Rows from block 7 of a small image classifier, named by matrix and row number. Rows with one number within an expert belong to one neuron, the router's apart. Each number is 500 + 40 x the weight over its row's rms, rounded and kept within 0 to 999. All counts start at 0. Numbers have three digits each.
Before each expert's rows are labels from the 100 images, of 14976, where the router gives the expert most weight on average: "top examples" is what is common among them. Only what is clearly more common there than usual is listed. The data: retinal OCT scans (Kermany 2017). In brackets: how many of the 100.
# router: slot weights (model.blocks.7.mlp.router.weight, 16x384, trained with AdamW), inputs 128-255
# up: expert up (model.blocks.7.mlp.up, 8x192x384), inputs 128-255
# down: expert down (model.blocks.7.mlp.down, 8x384x192, transposed), outputs 128-255

# expert 1
top examples: finding: normal (91)
router.2:516494532533502508516483451512477544507453408482442496514444467513486531443428460396476465447466521472494531457476553437481449464579425537493578489488507473473441480491494482522519412489480499533532472526475557507430510478492477469451507493502524426463509390529564544406506497455468506487512476509476544540525535551502545478444498570487538414454482507515507493446456455431526503547501
router.3:554451447495450445480444453486493492546445409499406531496476513500434421436381538439383505442475476474449511485501490479482500463450469576545474513443517539419433497550416481512555437425512523514426484492472531446467497527559505487490501472487499525522521498507544514481481490432407478444441450555539474494464493570510404477464454560514484416452457508492513441514456500461502481485472
up.0:560493598504530477519553538531477519484549433458572454480476462507488517509483484486600519528506534523475513468499508492491446535432498492576521519533494487499463513423469470516481434470486532514498509536519485483472468503548570487401524531486532597518496535513487544534565516494547388471550497526454545486547454527525518467525506491472536491426624523558425523556510465604519506552486
down.0:556483487548423505461462451431471433554607467533471470500550532521519581464515491484578496496497522536515555510475570551544467485539474473495497482462530427485504437468540526506490509503428492501493459446556485472549487476514471468505519499510500504519546474487511428539493491566582578608463526478527509480550535478497557483525535519505497388444491499504533572478481506480549481524494
up.1:483502517539549534514527466461486482446477492490593587459462483511548429475593488518485557454531562494512533516511515486473515514404496541519554465540508511545444458539507474465510537474528467514519485547459471570528607528518532515508515476470486508483525591516503532486505459574543469509509501449495445569485462539510518539486513513524565533432430447502532519501540509442395525483505
down.1:548467457481488483493473483513480481517557438617495501495488595586504446482558462399465522487542537459491504482504524465427494547531487598534432490459491472525498510490530490511540490527469497512461593501466559524499557540540507438478456511534539444476485437513500491503524491492508490552498574498435466581407487520518515589473615471539458551463527488552416504524516446466564441526551
up.2:473504508540499551481525509469486422575476560519534500514557503462510490556457449463588515440554522444486546519477414500594407494542494479427489490478573524475566538485571476491427500485483532505498496517473401431572504475523489569504459512492469485532435496542496537507441494551467489554553557482574497592521567519485504493487482482466504435520559516345550541482502546466505547503513
down.2:517508554476486522488470518503517502485500468450493544472446516481539538489452545503432506519510485536522471536537495541416556529503433500547504454527728556536410480499482516529569521475518392512525492488458528495466504539496527417492524440478430527479554465506469674491515496448546425518424477478504502459448504498538485511499504499516552337472427487376463432470457507513515472490503
up.3:487512476512545491531526494484409497505565503542526578532456456494502521479475430484467546550513504477588482483460406495453435433499480487567514546572522487531611474513559532556606495511492476493469561533504555529536546464430485517430494552465506472512512501499460494497493494511430460546495501433472517470497502513503561502522439456536539586474540486466517441409469489437474494471454
down.3:520473554510512576539455496506442478463512474464438509526523498514473580466503507498538499507439489533458513457501537524535436503442511532541528473490525444536505514454443505574510582487470489485516518556457422443573488490454526482469450508519556550473472545542453493511504492427422519513503539487443548533551512506522519522560476557533454497388485472584534610469516531467591484511538
up.4:456525424455529498502481537436477537501526478458449499476575522468525473458454468512471538484493474493574485543486544500477433495556516505454526544526521538569481436501532479526497468528506606529537560528513427520472519583525599478463562450496481476515489505505532492469476480438540521580537465419504436428447495518501492495511552523492489544493540536587511503505482454490476532402498
down.4:520495415507521503474485522500485527427589538475521503499459533554552553449455493487536508516470465577454537405525535528484543484450432565536553497506433487558531485513460566517492485474475434479464434443558541521386515458502508461545474483500442584525549492428516516451522473431477451459493499473419517503490573503467453561462521463497560423450493462546504527445501494492569497495453
up.5:544495445468504485521517465482482536455517619564494489517443484527489399553411556498537550451592531438599542510531473466530538520495475463567469484554547544549499515455460515481513526571485475502481452460456385490410502494472535581478511530476507518422472508490505522497496499534483441597498479441492502533545520520515493498524525493438510549532512475502416451511526518551452426547473
down.5:505497461512569464530442481490454474449447528490486476509381484477499502575474608522422420433464507500535511499495457537528409500509485645485519488456540547481404476466527472512500441482484520504480603506495453495417475538535514509493508521534463484399505522507536583557514570503492528535506459536541492470521520519505473502485473577495495529435378507532434479490508510481474429421485
up.6:497539499535525514460540530476494486513492480473470532537532478503490499528524512592519529561551544437489450498490488554460424523560512492473424491487522521503545516463522538553585527460448484517516526475475431503536537444509486545515544494480492529491483493530500508524464516556508488462568526498584438454474482493552469417492466443515503505424460457516495415504506509437545524454532
down.6:468512529511456482506485511552459424414567501526465391496489479485480515552479480546462550438525458514463478481460535504465528553486500519517599472543537525531586487474508500383514441510461428476533565426462545445444509426525517346485552480453486589607469516495495556475543511502553511453483474476501481500550497470537486402512486429474496461383461497456435454445492484499537483544517
up.7:493499533503477480465506519497473520538481555470469482495507473539481449514553469484552498456520515492585506520510456519590456488551492534490578520497507478435398484461506495469534462524446572501479570521449456580491430439514615473532538548500485483488526420553541510473557515501532575482489460438548510496455545493522481483525420517472491491432520468469487545519488474524447498489481
down.7:479477521502534459518506521509513538449471462501492506476474497475552511485487501403443525469520502490567491412507533483443452494542474516519507534522480480504547528568489467483524456517498527444463506507407477506498494483509509436520502491477509462435459534538473450400526506526524502470493504421528455498388497493557521510482417457523504619522495496422592517476478490602544509552499
up.8:442488554440535514483513541512518486579474437418516499494536523418476560498492506558591544540588509446551609449529485523419505471524508537531435498507537497541516478559469523509543460478528494475467474505475540506511524453508539541533471507512535509505524484547560571495523535467486574642523523450475519486404518498520502521552488492401532527530395531598554481536482467461550557529461
down.8:470522503499490523530490498447558535540538449526536508470498448525484542529523537460496451473533486518496544502575490487456486493460474352578520492516458556491565482508506462493429536485451566452513475519581513497518510524493443531471422418462460496487453527436447438505474496561510554488539450428506501524475508518485483461534527459518508578410546505508417483550534452493483551487457

# expert 4
top examples: finding: diabetic macular edema (36)
router.8:487492537501468457511454546556531490549441519530547516586437437481426534447460524462521516471483508466520453459476461538410501468472436551507536526489487501462514564524512566508466451522550442481498528545388462447462519499520524437452442473497543484534457516496496512450500500452436440428502518499439478558511541510528491416486437504486527499523454481534557542422451495418530490512526
router.9:494516490566498538521495523517451571549476509450542458535489516457433525443450492476531473465490522521532562441536475485430518518501457527468457560530486482506578526455543466510465509539405433491477505481476478544435481412480399447413413427486540518450524531491467455462543475449434460411476532464454575521521536507454493493494499470501526490499504502488535533430508511467500456556497
up.0:494483502433538501484549463476492486505517392564499424550558515418550543543473514510474528399575512493448500497429492504446513512471514532524413426517520487545487548515572488497466530455509538451561493486459524488527501490484486543473462487497514513543564563482485534497537527518476566538462474467562497557424521478459539422560495477514518514566437487487543528495496478450527468573550
down.0:460476512579537561506484526524563453454517566506438535474523425537484514447348503474489550544498505465588532510498460491518464509496494491428508539464535489496517502463465494446505488520540548540505582483460521516522520534454543425510449380529497496446416492488494541531447453525480493463487570429515510477480419521506547470473509517489494484379475499625471530518501486521515562385555
up.1:517516477467477422473446488525441545515582411505520547525457544463508518507506464546552465525550490475435505454498506452435572464453415481548526468528453491548540504570425525538504563479427488466534502425493532512417444557515574443519486545493495460447476524521538523478484485547531539558482466511505473430451466495483567546470469516496508550575448491515468540457493453518507527542498
down.1:504480496507538533494518475475488489513430469528643492497542515480459474572550544493521527495498543503557499564572481503581558511545556529477435565519446465551519452527442471506582496508554495503550488505549515535490517547517566503549529523532540431541606467500441514519514463450529468565577524543530512492463546436533499478503486451461531516519529470583535540453488511439465539575459
up.2:480482498472469470528484500443489518452523512575532423493489489509527477552502493473463511534541532523459485499521550536494510549540573428471539464545557544531498538468430448506452529586456453468515458496540496551535502478442481463545441519520476501529489559517470571430525460509544510568489463498457570564513482516498443518433507491535586493510511513515484512485505437532463511479507
down.2:581496506458470513523451522480475489515475516524547459508523542539502458480511469484576538555544454547533544524553547530496586541517479462488501541470457574583505524517511503467485446501456488522519552468509472574537455491521604457587503501548481504556461516531468438509499503553497504575568506492525510439556462516468497526576512463512492557507486507503433522540482536507453479444509
up.3:494540520495482536488509473457573484477525534487538447508473526518540486462509528573512579461577496522565535531526522475477421498473519464432470492477562458544592538458466462519453561512522514499480499459480501522494537545553426494533523522531515472511457525513444512529511530498498447510463483520503457584455515522480476454514531527508474544425502467485508463484474463607457469484508
down.3:484469430481521491473565532474498494459513446542461490446461442437501504516498512515496545511544482396524531548398470510392543451532419515528484490486448510464492468516502470535535551499445500482453520440395569507519499544468494518452465409520546538523564499508521471493463446514501574480556473511496484445541475528466467463503499463524491525453523450418504465494481548431589467522461
up.4:497533484525495503494527510577544434528541397512489429479566484464483554559425474460574522506479467484415486486555519474472530490590484526454526522503520508383468461484567498464475480494452488546496500542469553495406525489520496487520519543503432489512455499537542456469492495482475512561511466544384548504511538560503514535542546562498488533494522489564490477478500537465502540417488
down.4:516529518529546488479507510557571481531559504524459486513466538483615461527440528488540523518513501483473453497551455574469455532358560437488411539504548520529494513463508506513509456566436451454582494470434479427527470421467523504482510545469484555476562473533492522471501519597482532489428477603439476427533489523483473473485507530480565519445481520495541473520489460531506541491447
up.5:475466567508508479554491522500466519519544520579496499438493493516470501466522465532524515534501474539485488484499492526586534519579481502517512482479490480466482511535481473459489569522522531490469534453544533502591452510455522587450531516521547529533517450516505497471440515578572457578431493477502493428471531514472522499507483606534503491504509477475525448527517456502506551528474
down.5:497521511543540502442531532478494518563487466522537570470456496480489508531441441474476495453538520598452540478513520491557481528545519485583427499484458421526444485462468553522568550513467476477537504471556482514498538520491494446476554592520508536464491534509507491490454463478504414478619520544562491508525457539486503463518526454478509509512465557467513503555533456433505477441497
up.6:425521527520501486501514496517487578439433525495424462515562457469496502492500490454520479580484526372504590495501534424490465522459551514491461425507459508452460501518501485525540527474493560553486496433475487532539586473519394460483480494513531549514518494435476525447493487475533442506487528565478517439567554562500492489547509440561477518538547548601554564466450489489509523486498
down.6:566488579455505470505509481476536531482423556488542430515536491467483488471553522540471528535488498541500487482447535474538477480485527488452548515494529482438588498587593471440462468568525468558424573549516513530501501559542518468532447464511484489531556513563524490432520508547557531541438514526487510514540544536558532512434496471496492465437420493514521549568476486490515553398526
up.7:466493522526494448490408490458558531476491452485465407518431525516516566548464478492526511457435526453539447493507542487516634500460516551413559525500496565564501421540420475439568508551431502476461480537518501490470536528477554446500522550560533430551493492479521468502547500483555497474545514515444510520558462523461490511531560512533498569431605512504454481443544521569540443481514
down.7:450497512454447524419506485436450483456464493495481500479409505539450556532495528506567471514440489524426522481445517505511542514603511472503573502545519479530387532444418499580550537545439487506489469479524534544534545437498465379429480380538517467385522480486528502471497518539485469537632558516543520484438545519542550486502467534489485504539480455460529416467476516492427531465495
up.8:426486491475531505497508515535422498489501453463622512478459510513479391517488585484476445463557515542600574490457537499621566552502564499413511535513471452512562483497531525491424511482472491507498525526415509489472478478503472531506501485515469514465534438581548470537545471550529502446451498498543498437458443442495562507511492420491535592493541400479444471525481491489462544492493
down.8:523515581534546475501539535474508524584544490476538390502542546509516566517489479520466491536526515509545525492524571460434484456389457478533490555490506534598440504523483504501548444487447640452513541493504520471472491550504495533501411474445434535541543539493480486470533486524510494424532499453571465547529470504503501480503564499525529498568523493570486507513502506449499511604509

# expert 3
top examples: finding: choroidal neovascularization (76)
router.6:496484501495500522527548505439552482458479536499494496470536533547514492576542505575503567548581454506422446487539486530514547509459528453541455461494516553501539497537462494531552525495537474503508519475557469478603549517475501495564490531571454546533501565470515473517445504579506493466523492544541450450504435486512467495468525456548444540544502545523465511477563552543401517415483
router.7:500491467434447476508540502506553492522545505511504516533460548581470458522551526479558471513519486455542487553466479516500442428501604466511493534534483496512518434527503533485541481480515553493512562539532475474575546476504567607522515525451505440587466425505491484517471532547529544511530536517496471502517539543520475523572556544485461512535615521566533521551560523547484536486469
up.0:443488526535470580449539487437493481546466444516529526516553521507428498475534437496518482469547492571526513571523455511548590493482497534527590539531483510523541489534449451536472546467532482509417516486557526461489467533455554527516488452440505495546501453493528518471485494483520458468510486490546434471476535560486512531474506571454531537501395433471526463454491459510482510523504
down.0:509470445517543500519479423442492468563497498509623458494444462475483503548532472449511502489432446530470505471490566512525597488575534551497565548420494402402479563469594462516529474482503460532469539522564527539438521523545543455562575491499489514505527506522498483495483461516480463606514522514394467482479494520527486534484511528546473419566449541513546472519500516548451505515504
up.1:574499528480515450519513469458518492608459523537483533508497525536499471556573488500363496500432464508469435511401513492372495489471540510462505488498467475469473490455458435516561538530440635484478508554424581557485470510492550493526472562493444510500495430545475450615503547510542524481519496507550510522474502479503500498545484553462534495497534534505497548478548575502522468642495
down.1:552494484474605565526504503541525501504447548512578495515473488451504489482407438494413481550438470515449450489501444541520516525533541554469503490583522466475515468566456481492457503525426517522469446564483586442433498550457572518473531435551604451499526493509526505437510492503535477456630473507531488485435479447520473444497426498449519501441447503460566453530506495533513498480468
up.2:516482444523494507486494459448434558470438508561538482539557509572516481501462600523545483456516529477495466559507513522580485495509588485422495518527472476454387497456445486487463482485490514555548447529500547475454450453483458521447516468473575467450502487477515498558564487491429471513525437516496558487589465576514444497499511484532493533476491526526485557518499446424465482415428
down.2:481522573555451532520501521519514561519444497486472486485431481479517562482590596568525478517449500518513484511534532463544497530428549506506536488474436562469419486538442460473542537460538446552475456561491553485419440491402495505531475504494482509456482481446570534563510522507436531493477515451466518487467510538526501551530482537537482504554567530512465414530538496500559504573484
up.3:447530547476505463516461520486551505504580488559492460533478450487504452485528440458529527500551525447496447498537442441521463514466543511482443531502567535469427451507513512493554587514496482473537496487521519490568465498496419429530494482498486437485531481498531558433505485493544456474528535446471460486508600499502491537511490463521532487437473499462503484544480490507451548544546
down.3:458493568461534537449464472470486528457487546517467477553563483500519558419455495534548561580507443622497466546510454507549430485545496473509425441508464441460513519487444462589563499517480534476526528491536527461445493479528449521467540446424481437546431491562524519516496482506548510483465527516547421520451528490498523515508477435557508550512489497495450512509491529454450459487468
up.4:515524471485460457488470527484473518515517554578481508511470476489503474396528513552469471502565499475502518426444469513509468503461560506425486528449450486507541445514441501468499531454507481482531577451524514553476551467552483509396442497513511511526532580505516525463478519475487424525400497483563544536438473539426434503487504530514494465481517600378438456518502526589540501569518
down.4:515460530532468489448540476520551429534500463482560487547503542475455562452597507456576521496497502571469509552503569511541518556543532482531472500491454591516531475464460494473468492514517456512513475520560472494513504514514513498426452478517472433632516515472483430418526494554549505568467456540468530485510536485518480519494557439527545484502555480348474554444456542569393545389559
up.5:441531493508486499506488502474506516519554584482528522491394511492515512496522461450522524578527531423538591543480509491544447478513528494482556515516531534472539515504538508485580477514482643504535513519512480552409497507576543497454505530464526460524526443503546509565510476527522532611557494481324494526468653477456462440497499534502507415535531506525530472557476543450572485474492
down.5:489486507405468477491510507526522532465470450530508546457472538636550500552576514431521498477528445546472441540508498433528457463495540502472618511495468522481442499512447523523478421460501537477474548447487499439574532483555518558559462542472461428580473478476562413490452544465532544429509467505599481505503616515521491465485507528507527565580526486538542545516522487486536491415480
up.6:473508467486479540549490502472441553491465467499539475483480468535534505499589456570516438472533527547458525478486475497533480519440476478480530507478432503479458552502500539473509518487447534495479526480520528558478517496498477499506456467554508535503440452498490483528495465410460481428511521417493486486433522566433569542515515460490470627454520422370579506558511436473543438555511
down.6:467559504502574490490537461483519540524471503488516488471607460425474563487500510490576511550445465478487461513529461451522483478490502432532434515491473485472432472559479466413439511486539576492444441488484527496479491465486406616453480559478574520504451470542538513527495541503571482514485496422475492552566428533496465580536565536459500448459512478446520527542542483585473492546464
up.7:472477504516433518498476522526484458522503542587494522487453543478488477495524481512460503527414497598555513540511495496499515483460496520434600554499509511516555486539538478529429483514485465532496484520562543536522529478515386569491459480489499534491483491518502569510489474548510485450484529346470476492512499552495449458525476497421495462547528496534417466520548465444505519506513
down.7:441510492412552479522493526472490446515519446473482493461420511454479488569470505538433523495512458493557516612482518478503528446501557492455532543495484461448469417536479523551441481517554520514453545468508557499526522541517508477549511439453485495543509514457446484528489495473425457431387527517445487559552464461446448453509491516465505513427529493489410428507547491506491531531552
up.8:468467533476500534443512518527444554531521589497441485496519515464535462564450515522483514498496489461480487458487459470526500505605489492507600487509484448537492541500394516489499494458491582540438481525501546642472540506509517625438471459495474446489489561508430499542517512433441555457545431500461474584554537541521476488482504452592532468437538478455484527523503487444520555476502
down.8:456464478435446464542509512467554531529480515561476501554523503491560538526473505577468418511548453387494512551490476527477554502525442477495463535501442509568517518501487504515465524479520484479459447455500543482504507433450488503520531438461507462585486526486486435563497538461486503553479514506529452506560431487531535511484443515540424484616490502519444501511584477516479511608452

# expert 6
top examples: finding: diabetic macular edema (42)
router.12:530495441447530407457505461551467431520496488444494555492493415438553507515524570425459546464440502577543431482444520510476532558490464506495551520581520396529462513446401492451489474534491497489514524531450470472490513495462503425494497464494487467454516432471456483405544510518463539469447449475480562515522543465469499494489516479463567512526512489584505564514449463522527461507494
router.13:524494534439476457509508493514527533438456450468434459470552522556523518558506462448484531467563559537462525510507558493484488503558495478541572480487481506463516471512466490523515447551484480545518505493577440558462580510532492559480527560528488505543502486551551513509515489532510539617526496520531467557544486498524523474521531493492443475521486597466426479521525431551468561496449
up.0:578478506543494562492575507457523516455592440559542531477488503511455493523435469423457502501519473509512527459518583495571548481494479473498563554508518373538458519504558536436503432550511432487513543537497522500573529545510462510485491543541513511424450511496472458484443478482484534486496512542489469538596543523547515523564521542538462478432549510447574503492519440537528454445531
down.0:442464436484459410486549489457504516543415526505632501458463568510546508469511492532598458571499480536524513505456476470574551474456463559471524477481518526497551498550521499534528452498518502490500440445512546491442457487476540481516500526454492524576447464504480534527546560509499469325519500530485497506507541517479491522510499521486462499530581516475461542441422524563498486479509
up.1:466498474515533489466562514568469530471472562503609510511484569516486528506572472481507549554498511513524505541524464528511474476452346482541514530492508430471463543480525554523444499494559452456526502519538555466522526542464488426442522443469500514475486471519472561495529488407519454579494516492435457485517488523457526509468512472479496426494456525590441422442539511496507521553521
down.1:478494502469474475468436510496456546536464633517441497473455494534542457555508523458516550476482514467483496512466506553551468516485590452531409539485533473506511481462420532518520441523510539539522464459463484475490563537541526560452565486465536541529447455460497511518474524610554479502489536410390496520481473509515472580476492479534524482444500524486485548589503546487498493507468
up.2:487530462529480477496436494538486526500623410477448405542452512537505406472467496508590512551483519400464568472463528527529464507530505529575483501501510560464546508427483510486482451498472489508512475485438556526545444467519518449519535470522494549557489470538595478476499475516501456472496490557610550498566458447546498524491527491475511497474502543568526469479484515457491523509511
down.2:534456575510525459496464528538517498441518477464516565506584427475474545509499486501470515548392533508463459476473498505570539501462486469405526519513542436450509509578488500490501443516493620473499496450511566451462468583423492543525491530444464497474471480490525481531472511485451421508544497498374463495452542492523539505488451507472433524554466464534494486526548443445491538505506
up.3:490538471506490522449488443480526510480500556516439474524499484506528485529444512468470467545398517519514518432516474501513518512509467478468556538498458476479494477504523502559491511551539527504502505452514482441506492526459468469463482486524495412473493429505565472488497517597501513423509548452441524464578482560576494531469511469501486421532539440605466497442530527476508496528507
down.3:458479544563489510551545544500524521479497494496530469491523487471426496430541488391453529484522532524501532546508447464423563473521601548500579507441536483463475490526572538539457435534540452454487518441426423548546457486544413457500441560486546428513487528528463428522514535514474453437421537532422484453453563501539508471558488443458510423536476541425469486495473518491461555530523
up.4:532507505469470516552515496485482490444548539546561532491543464525478481490497472466591477524430512471542478513504499549547462492393449492437524492539509498492540526528540529458435478541470510476444520479490444500513480497500520461533468517475522524474469504501473501475499518469494451528503494482489531532449556465435533494539517470483506369485518457626504446512489460536483508540553
down.4:509506516540520501482501491535521467465584454505374463484471527483437546495503492523521520446568527563478525516543516539429450514556477431501429467530531422499476525565515513539511473510509492506520477508392536473586497566454512509486534406523544523423417493491538461488508480491447538478481510552454541438496419508530530447554515553519562444432536472486492468495477506422441490541507
up.5:509522440530505526480509455490505565539454507568456497488550534470480559424479522553518460571545509587472467513536369505452526425443441463568453467515508554489470501436591467531508477489439442463496491581509448505471472459449455603532473468467478566418501477482485529523484542458552471478510498534423475394507406467514468470443505437492508508496464548492488471491492529555477509383474
down.5:462494518529496512505502545431516504464519498455459489522493494441528438487430500414544529488490500492573487467542511510497536509503473490446554555496497482477479454442455530459529391542544555553460506496491522538473534490454592492532475515463450487509528480505507453439519544409579485405425525428514474515492522462460488544507491441534512459494502550489474505586517563519588562441485
up.6:484517465457497526496495542513545533537543509420539468510517528465463459445547439576534555478451487525536585509548492473561490477532459501546470538547463496434517452536463494520475522517516590448479485475460453496540497513537460469433502436562494510507434541517494505492430509513557518485456507530489473445536481477531526395475522487459525444491524542564463554495502454433472481502515
down.6:523513561517510460522496438535500441490458469590481431477438511497483446510521448488477485518546510496517532516492580533645493507425533414545536417468420447452485504533539498516518528528522509580484506493525448440542472477508496399497492418509499397449493504550475497496527563522517482511458465544582484447500506553510473546533485520507409502551483519480483498533466540448508502430494
up.7:425483389545497489534550498468508493486515537451551431502530506430489543510580482523510514448457499529529474487501447464448451466451514542487530531516518524538515505542526488461505478513457482478453535507548474492432519553518493486498464508548507479464570503533494565542505517491504599501492484532490484556449475571539489498533560524587596467424512526477501490459526497546454481505495
down.7:454491515493459548504518544499519581490473478480523567476489452537498516572584545496437434550501481505580572431452573473497465475481460443506458465516438493521469521467470536505495476538500460562516496507534525443448441490496396525454527515481488572507508538540477542446485556523428522439504514526499575532440506529539532583508519486450470480473522486470470395454508504537477459471519
up.8:551446524421455576448478502494445551461573529508518509510528533427487486470440536486428466477503435517491472486523458423523511484438536484528512482463485469499565508517510560454418533484514401536455541444489545502451497532504503447486440559470476399519466556446446415462491534572478491499510488539481471473484494449483455524470503511534522476425556491434595486420526446501602504490482
down.8:473450505544472463489496504508504451478521473568468492457568478479511470522470519424556511521447548463551482500521433506584496520516554447500544502542402475461541460457442472473522446564514484456453499466507429555499523501519435562483545483492497451545515509533591436507536476584474503558553475502484495489602432489491501556530430414449473452535476522553457513507502520473538515513481

# expert 0
top examples: finding: diabetic macular edema (32)
router.0:465538478482576423430545492523556515510501469564474515538468555569541481541472505507531490573452516459484435541506515483481482539487577493533518473520435491520484470477489593487589547485504530486531503508451592464534498534511555542609586553492483498501498502468527542483474538527611559565496501500505484483492539490421462541508588500557494525486494551554489479459506539513539500502576
router.1:419506465517470477458541458467519521418475502574478518555482505474426445540526546554455512542455493468452412526482529493562490509475494510454502498487500506477517502480491546504453546520512553496510515482498560453537501552523544569550521501503477464494510490397500547478517466533559473542521463545459463449437500435511509552470529554573508469415516494482483454467512528544472512415502
up.0:505450523522508501415532483514463507495489549539493490514510499518481465486492496430541450462450528524558499463412551481488487511533432504481504457402430508535401536499554445484501486482525526511536475498555521465470442504517525497570488464563520518475522481462522471464534545540468502500522442529466495501490538481494532510518501515529514471452486513557436548570459460533532499493485
down.0:546486511576490527508496481523465554492555495497463586449483436469447500508402588527595445487525548458512468550504438531484469535517471541552478533528494497549453490501467500530541545503443503483520451494466544522557542459419523569544479463491476476462535441463476475540483482516524514498465450552454498455425474466513562541449499514521550544528545483530549505515515445497518491582551
up.1:421479500516519481499502481439510491500467458516458510491435525546479477498463521503427467511473495479460521526440427498498468540485537434501452532524485469485579486547506421496486518558514438513563474530444574487475489482500541459487537506449474459444514542440478551521493502561551378420554520459587480451523454431533505491525530447483477449533423448461413449507543554531464517575488
down.1:490495531472489463511508506551545500504555467475536501546467505501473516535461436540569477562511479526524542506509505483526569492503428546530438519529452472500443494458499525541465568548486523428477516473513463561437478453527475468436507415480573504517438549504479496452532496488433470490443552476383547482539472497546553518460486545498543555510505493526528491501474506483534515487503
up.2:481500566495505500470497501530528420558562447515425420483450478577528417494526545468562568452565480609481457531520458519557510472471532580537528494478494504467440457553581447532437489555472449477498554437595624502461507501512562472439497472531500488498452575429489470540532432538486514518511502538497519484553401536518449505524456531449518532488448497452566533524501501485438507492444
down.2:563499521607455458538626523518472527573515491538495448482497531545557537530527488504395464463558476521493527457469536480488423511426498475541490534496504515399607533451537496514508506519493490524500557497454553528538498508476521456563515507519473438526511531508527548538517492521449530570511520540544547471453580530430529418525514458531467535436425526488487499424510547519494491511503
up.3:429511545567568425540461475488467480475456561509508489527556547515482512535530525483516526505525539527504495481476529548506564498489439514463497538519496498534433515493484524497554499494490493485471527486509481518514557478512560497565526571492522485505588625548484551479422505564396530529468496423613515532579468477491513459505480501532465480470501532425513445528519483482469462470504
down.3:452512434460514516521540500575424453493508569486469511455486539433463492484527476492462513482501489451538514505459508488563434498564539555506407481497527509455407529524557480450484477517532510447488530522538527529560546510469439426468458459486543534542463501491476454499479470386499455413454526463511503525536493510490505470537547501439504550520491512536506516532517553467520480526561
up.4:496543496509570534505430573480492523502661492453480399495593471448517500508456438403492489541494431510487495500491559502498555482524533466497556519507439493606527554503432496513462583488452446499524527573545502472520524456493528503507545535416504462494492482471561394513490532470475463497589512471543530526481498462488537503502444474490525410463510560605436529554486520498503481512530
down.4:547514542470469509546420486504511509563524463495523476493553485550541505451510456507541487518471528523555472421504563496494522503422511463568519486494548473497561522514555514484510504510544520431467487562475476510469510488511524507564520519581476586500517479526535515489519482485506479457501493489583551480627494490466504458467499513525493474446514517571455577487577430558476548490489
up.5:550493474493471502521474537503524459480551465526527471485511533534422458513540430542511526422516539589519502454541432518537518483571529528478459530493520487531477433532526525520464507567497443504501497473584525548530460488476461505506511485466470424491561447533465484547545470500467566461544454580505516472487519508491457466521483446478531500556481526560418482534499463473480553515483
down.5:465559473548468515467513458562511490563430537605499468490476569493478450484550499492530491431458547509540538486556502556579471519524483499520517487456587513559515469472572466486534474504469550496478493477530473502568486442494461610486532451531467515430553452474519558510451506453468462444509536481395505466557481502506572583533517511490492512484569514495530517530516593466399494511489
up.6:520502511498511592432510483440495430531483475494569460503392503425509485519484489465533549429497446518476503520486469490512526519520460513482555502563500464488519470455548554533481391581499464532501503503548480554418485514478538481455518553474493523463488526500456467551520495572509549479480495522464490508595503519506449468483480453458583524443465437445540526539463484500496459517469
down.6:485522469484523518514470497498470509497512548479481505472519459540457498479432552519443451383492509515544498475543423427531517516550546557475466595454459487440547526507541525413454503485480513545509484529433501498545535529452503510515498504545500570549518486508522485564515471477512465479573537526436474486516481516520525530447477517522487506495528510533521403514518450522439574443458
up.7:511526482474523563466568476476515445523517506543431420510488479509474495509459460465514467544515498410479456502544473506448514498470497503458444505523461523467524494454557488464488538549465541482476471488495629553505478439511432582540489442521430532487490601463533505550448471440394530549540466444624490539584495508420465545566471463457460459556432479589481555451511559541479534567570
down.7:530488502495456497447524507495475484566561511488618592494513511532506536519403471525519520516391517561477577501522473535558502476546511497596510513520454523486513521528485490491451550453454528515494466540494560535535502418493474494468466471490480493520588499451468487523448469499477484536487495516533543474474595534598519475464565503519480479528539494467513543441474521509535427428507
up.8:501453530449469511499509530467476511530537463462506526469545488493516490459476475495458522500475505464422493556525534515506514480593511545552477547506502584429535533553524461511412394510534512484474518473541529413354488551528426516525498522556478473536465582517459496552512482460457471532558458512520466535510538461499505433518413527478491441476386602545472460517519536421511538471556
down.8:410470549540449560505499498497527547521477514515529560536484487487386498479482543492452499421497510423520468540518512522514486495541496477503479494480420469432497504479501462503468471484599450571488530499480436470517516449562514496479479532563511518508415534481507382534501458464482554551613491498598490483532590528505497498429579524600461477503511534495554440504510462476570456538423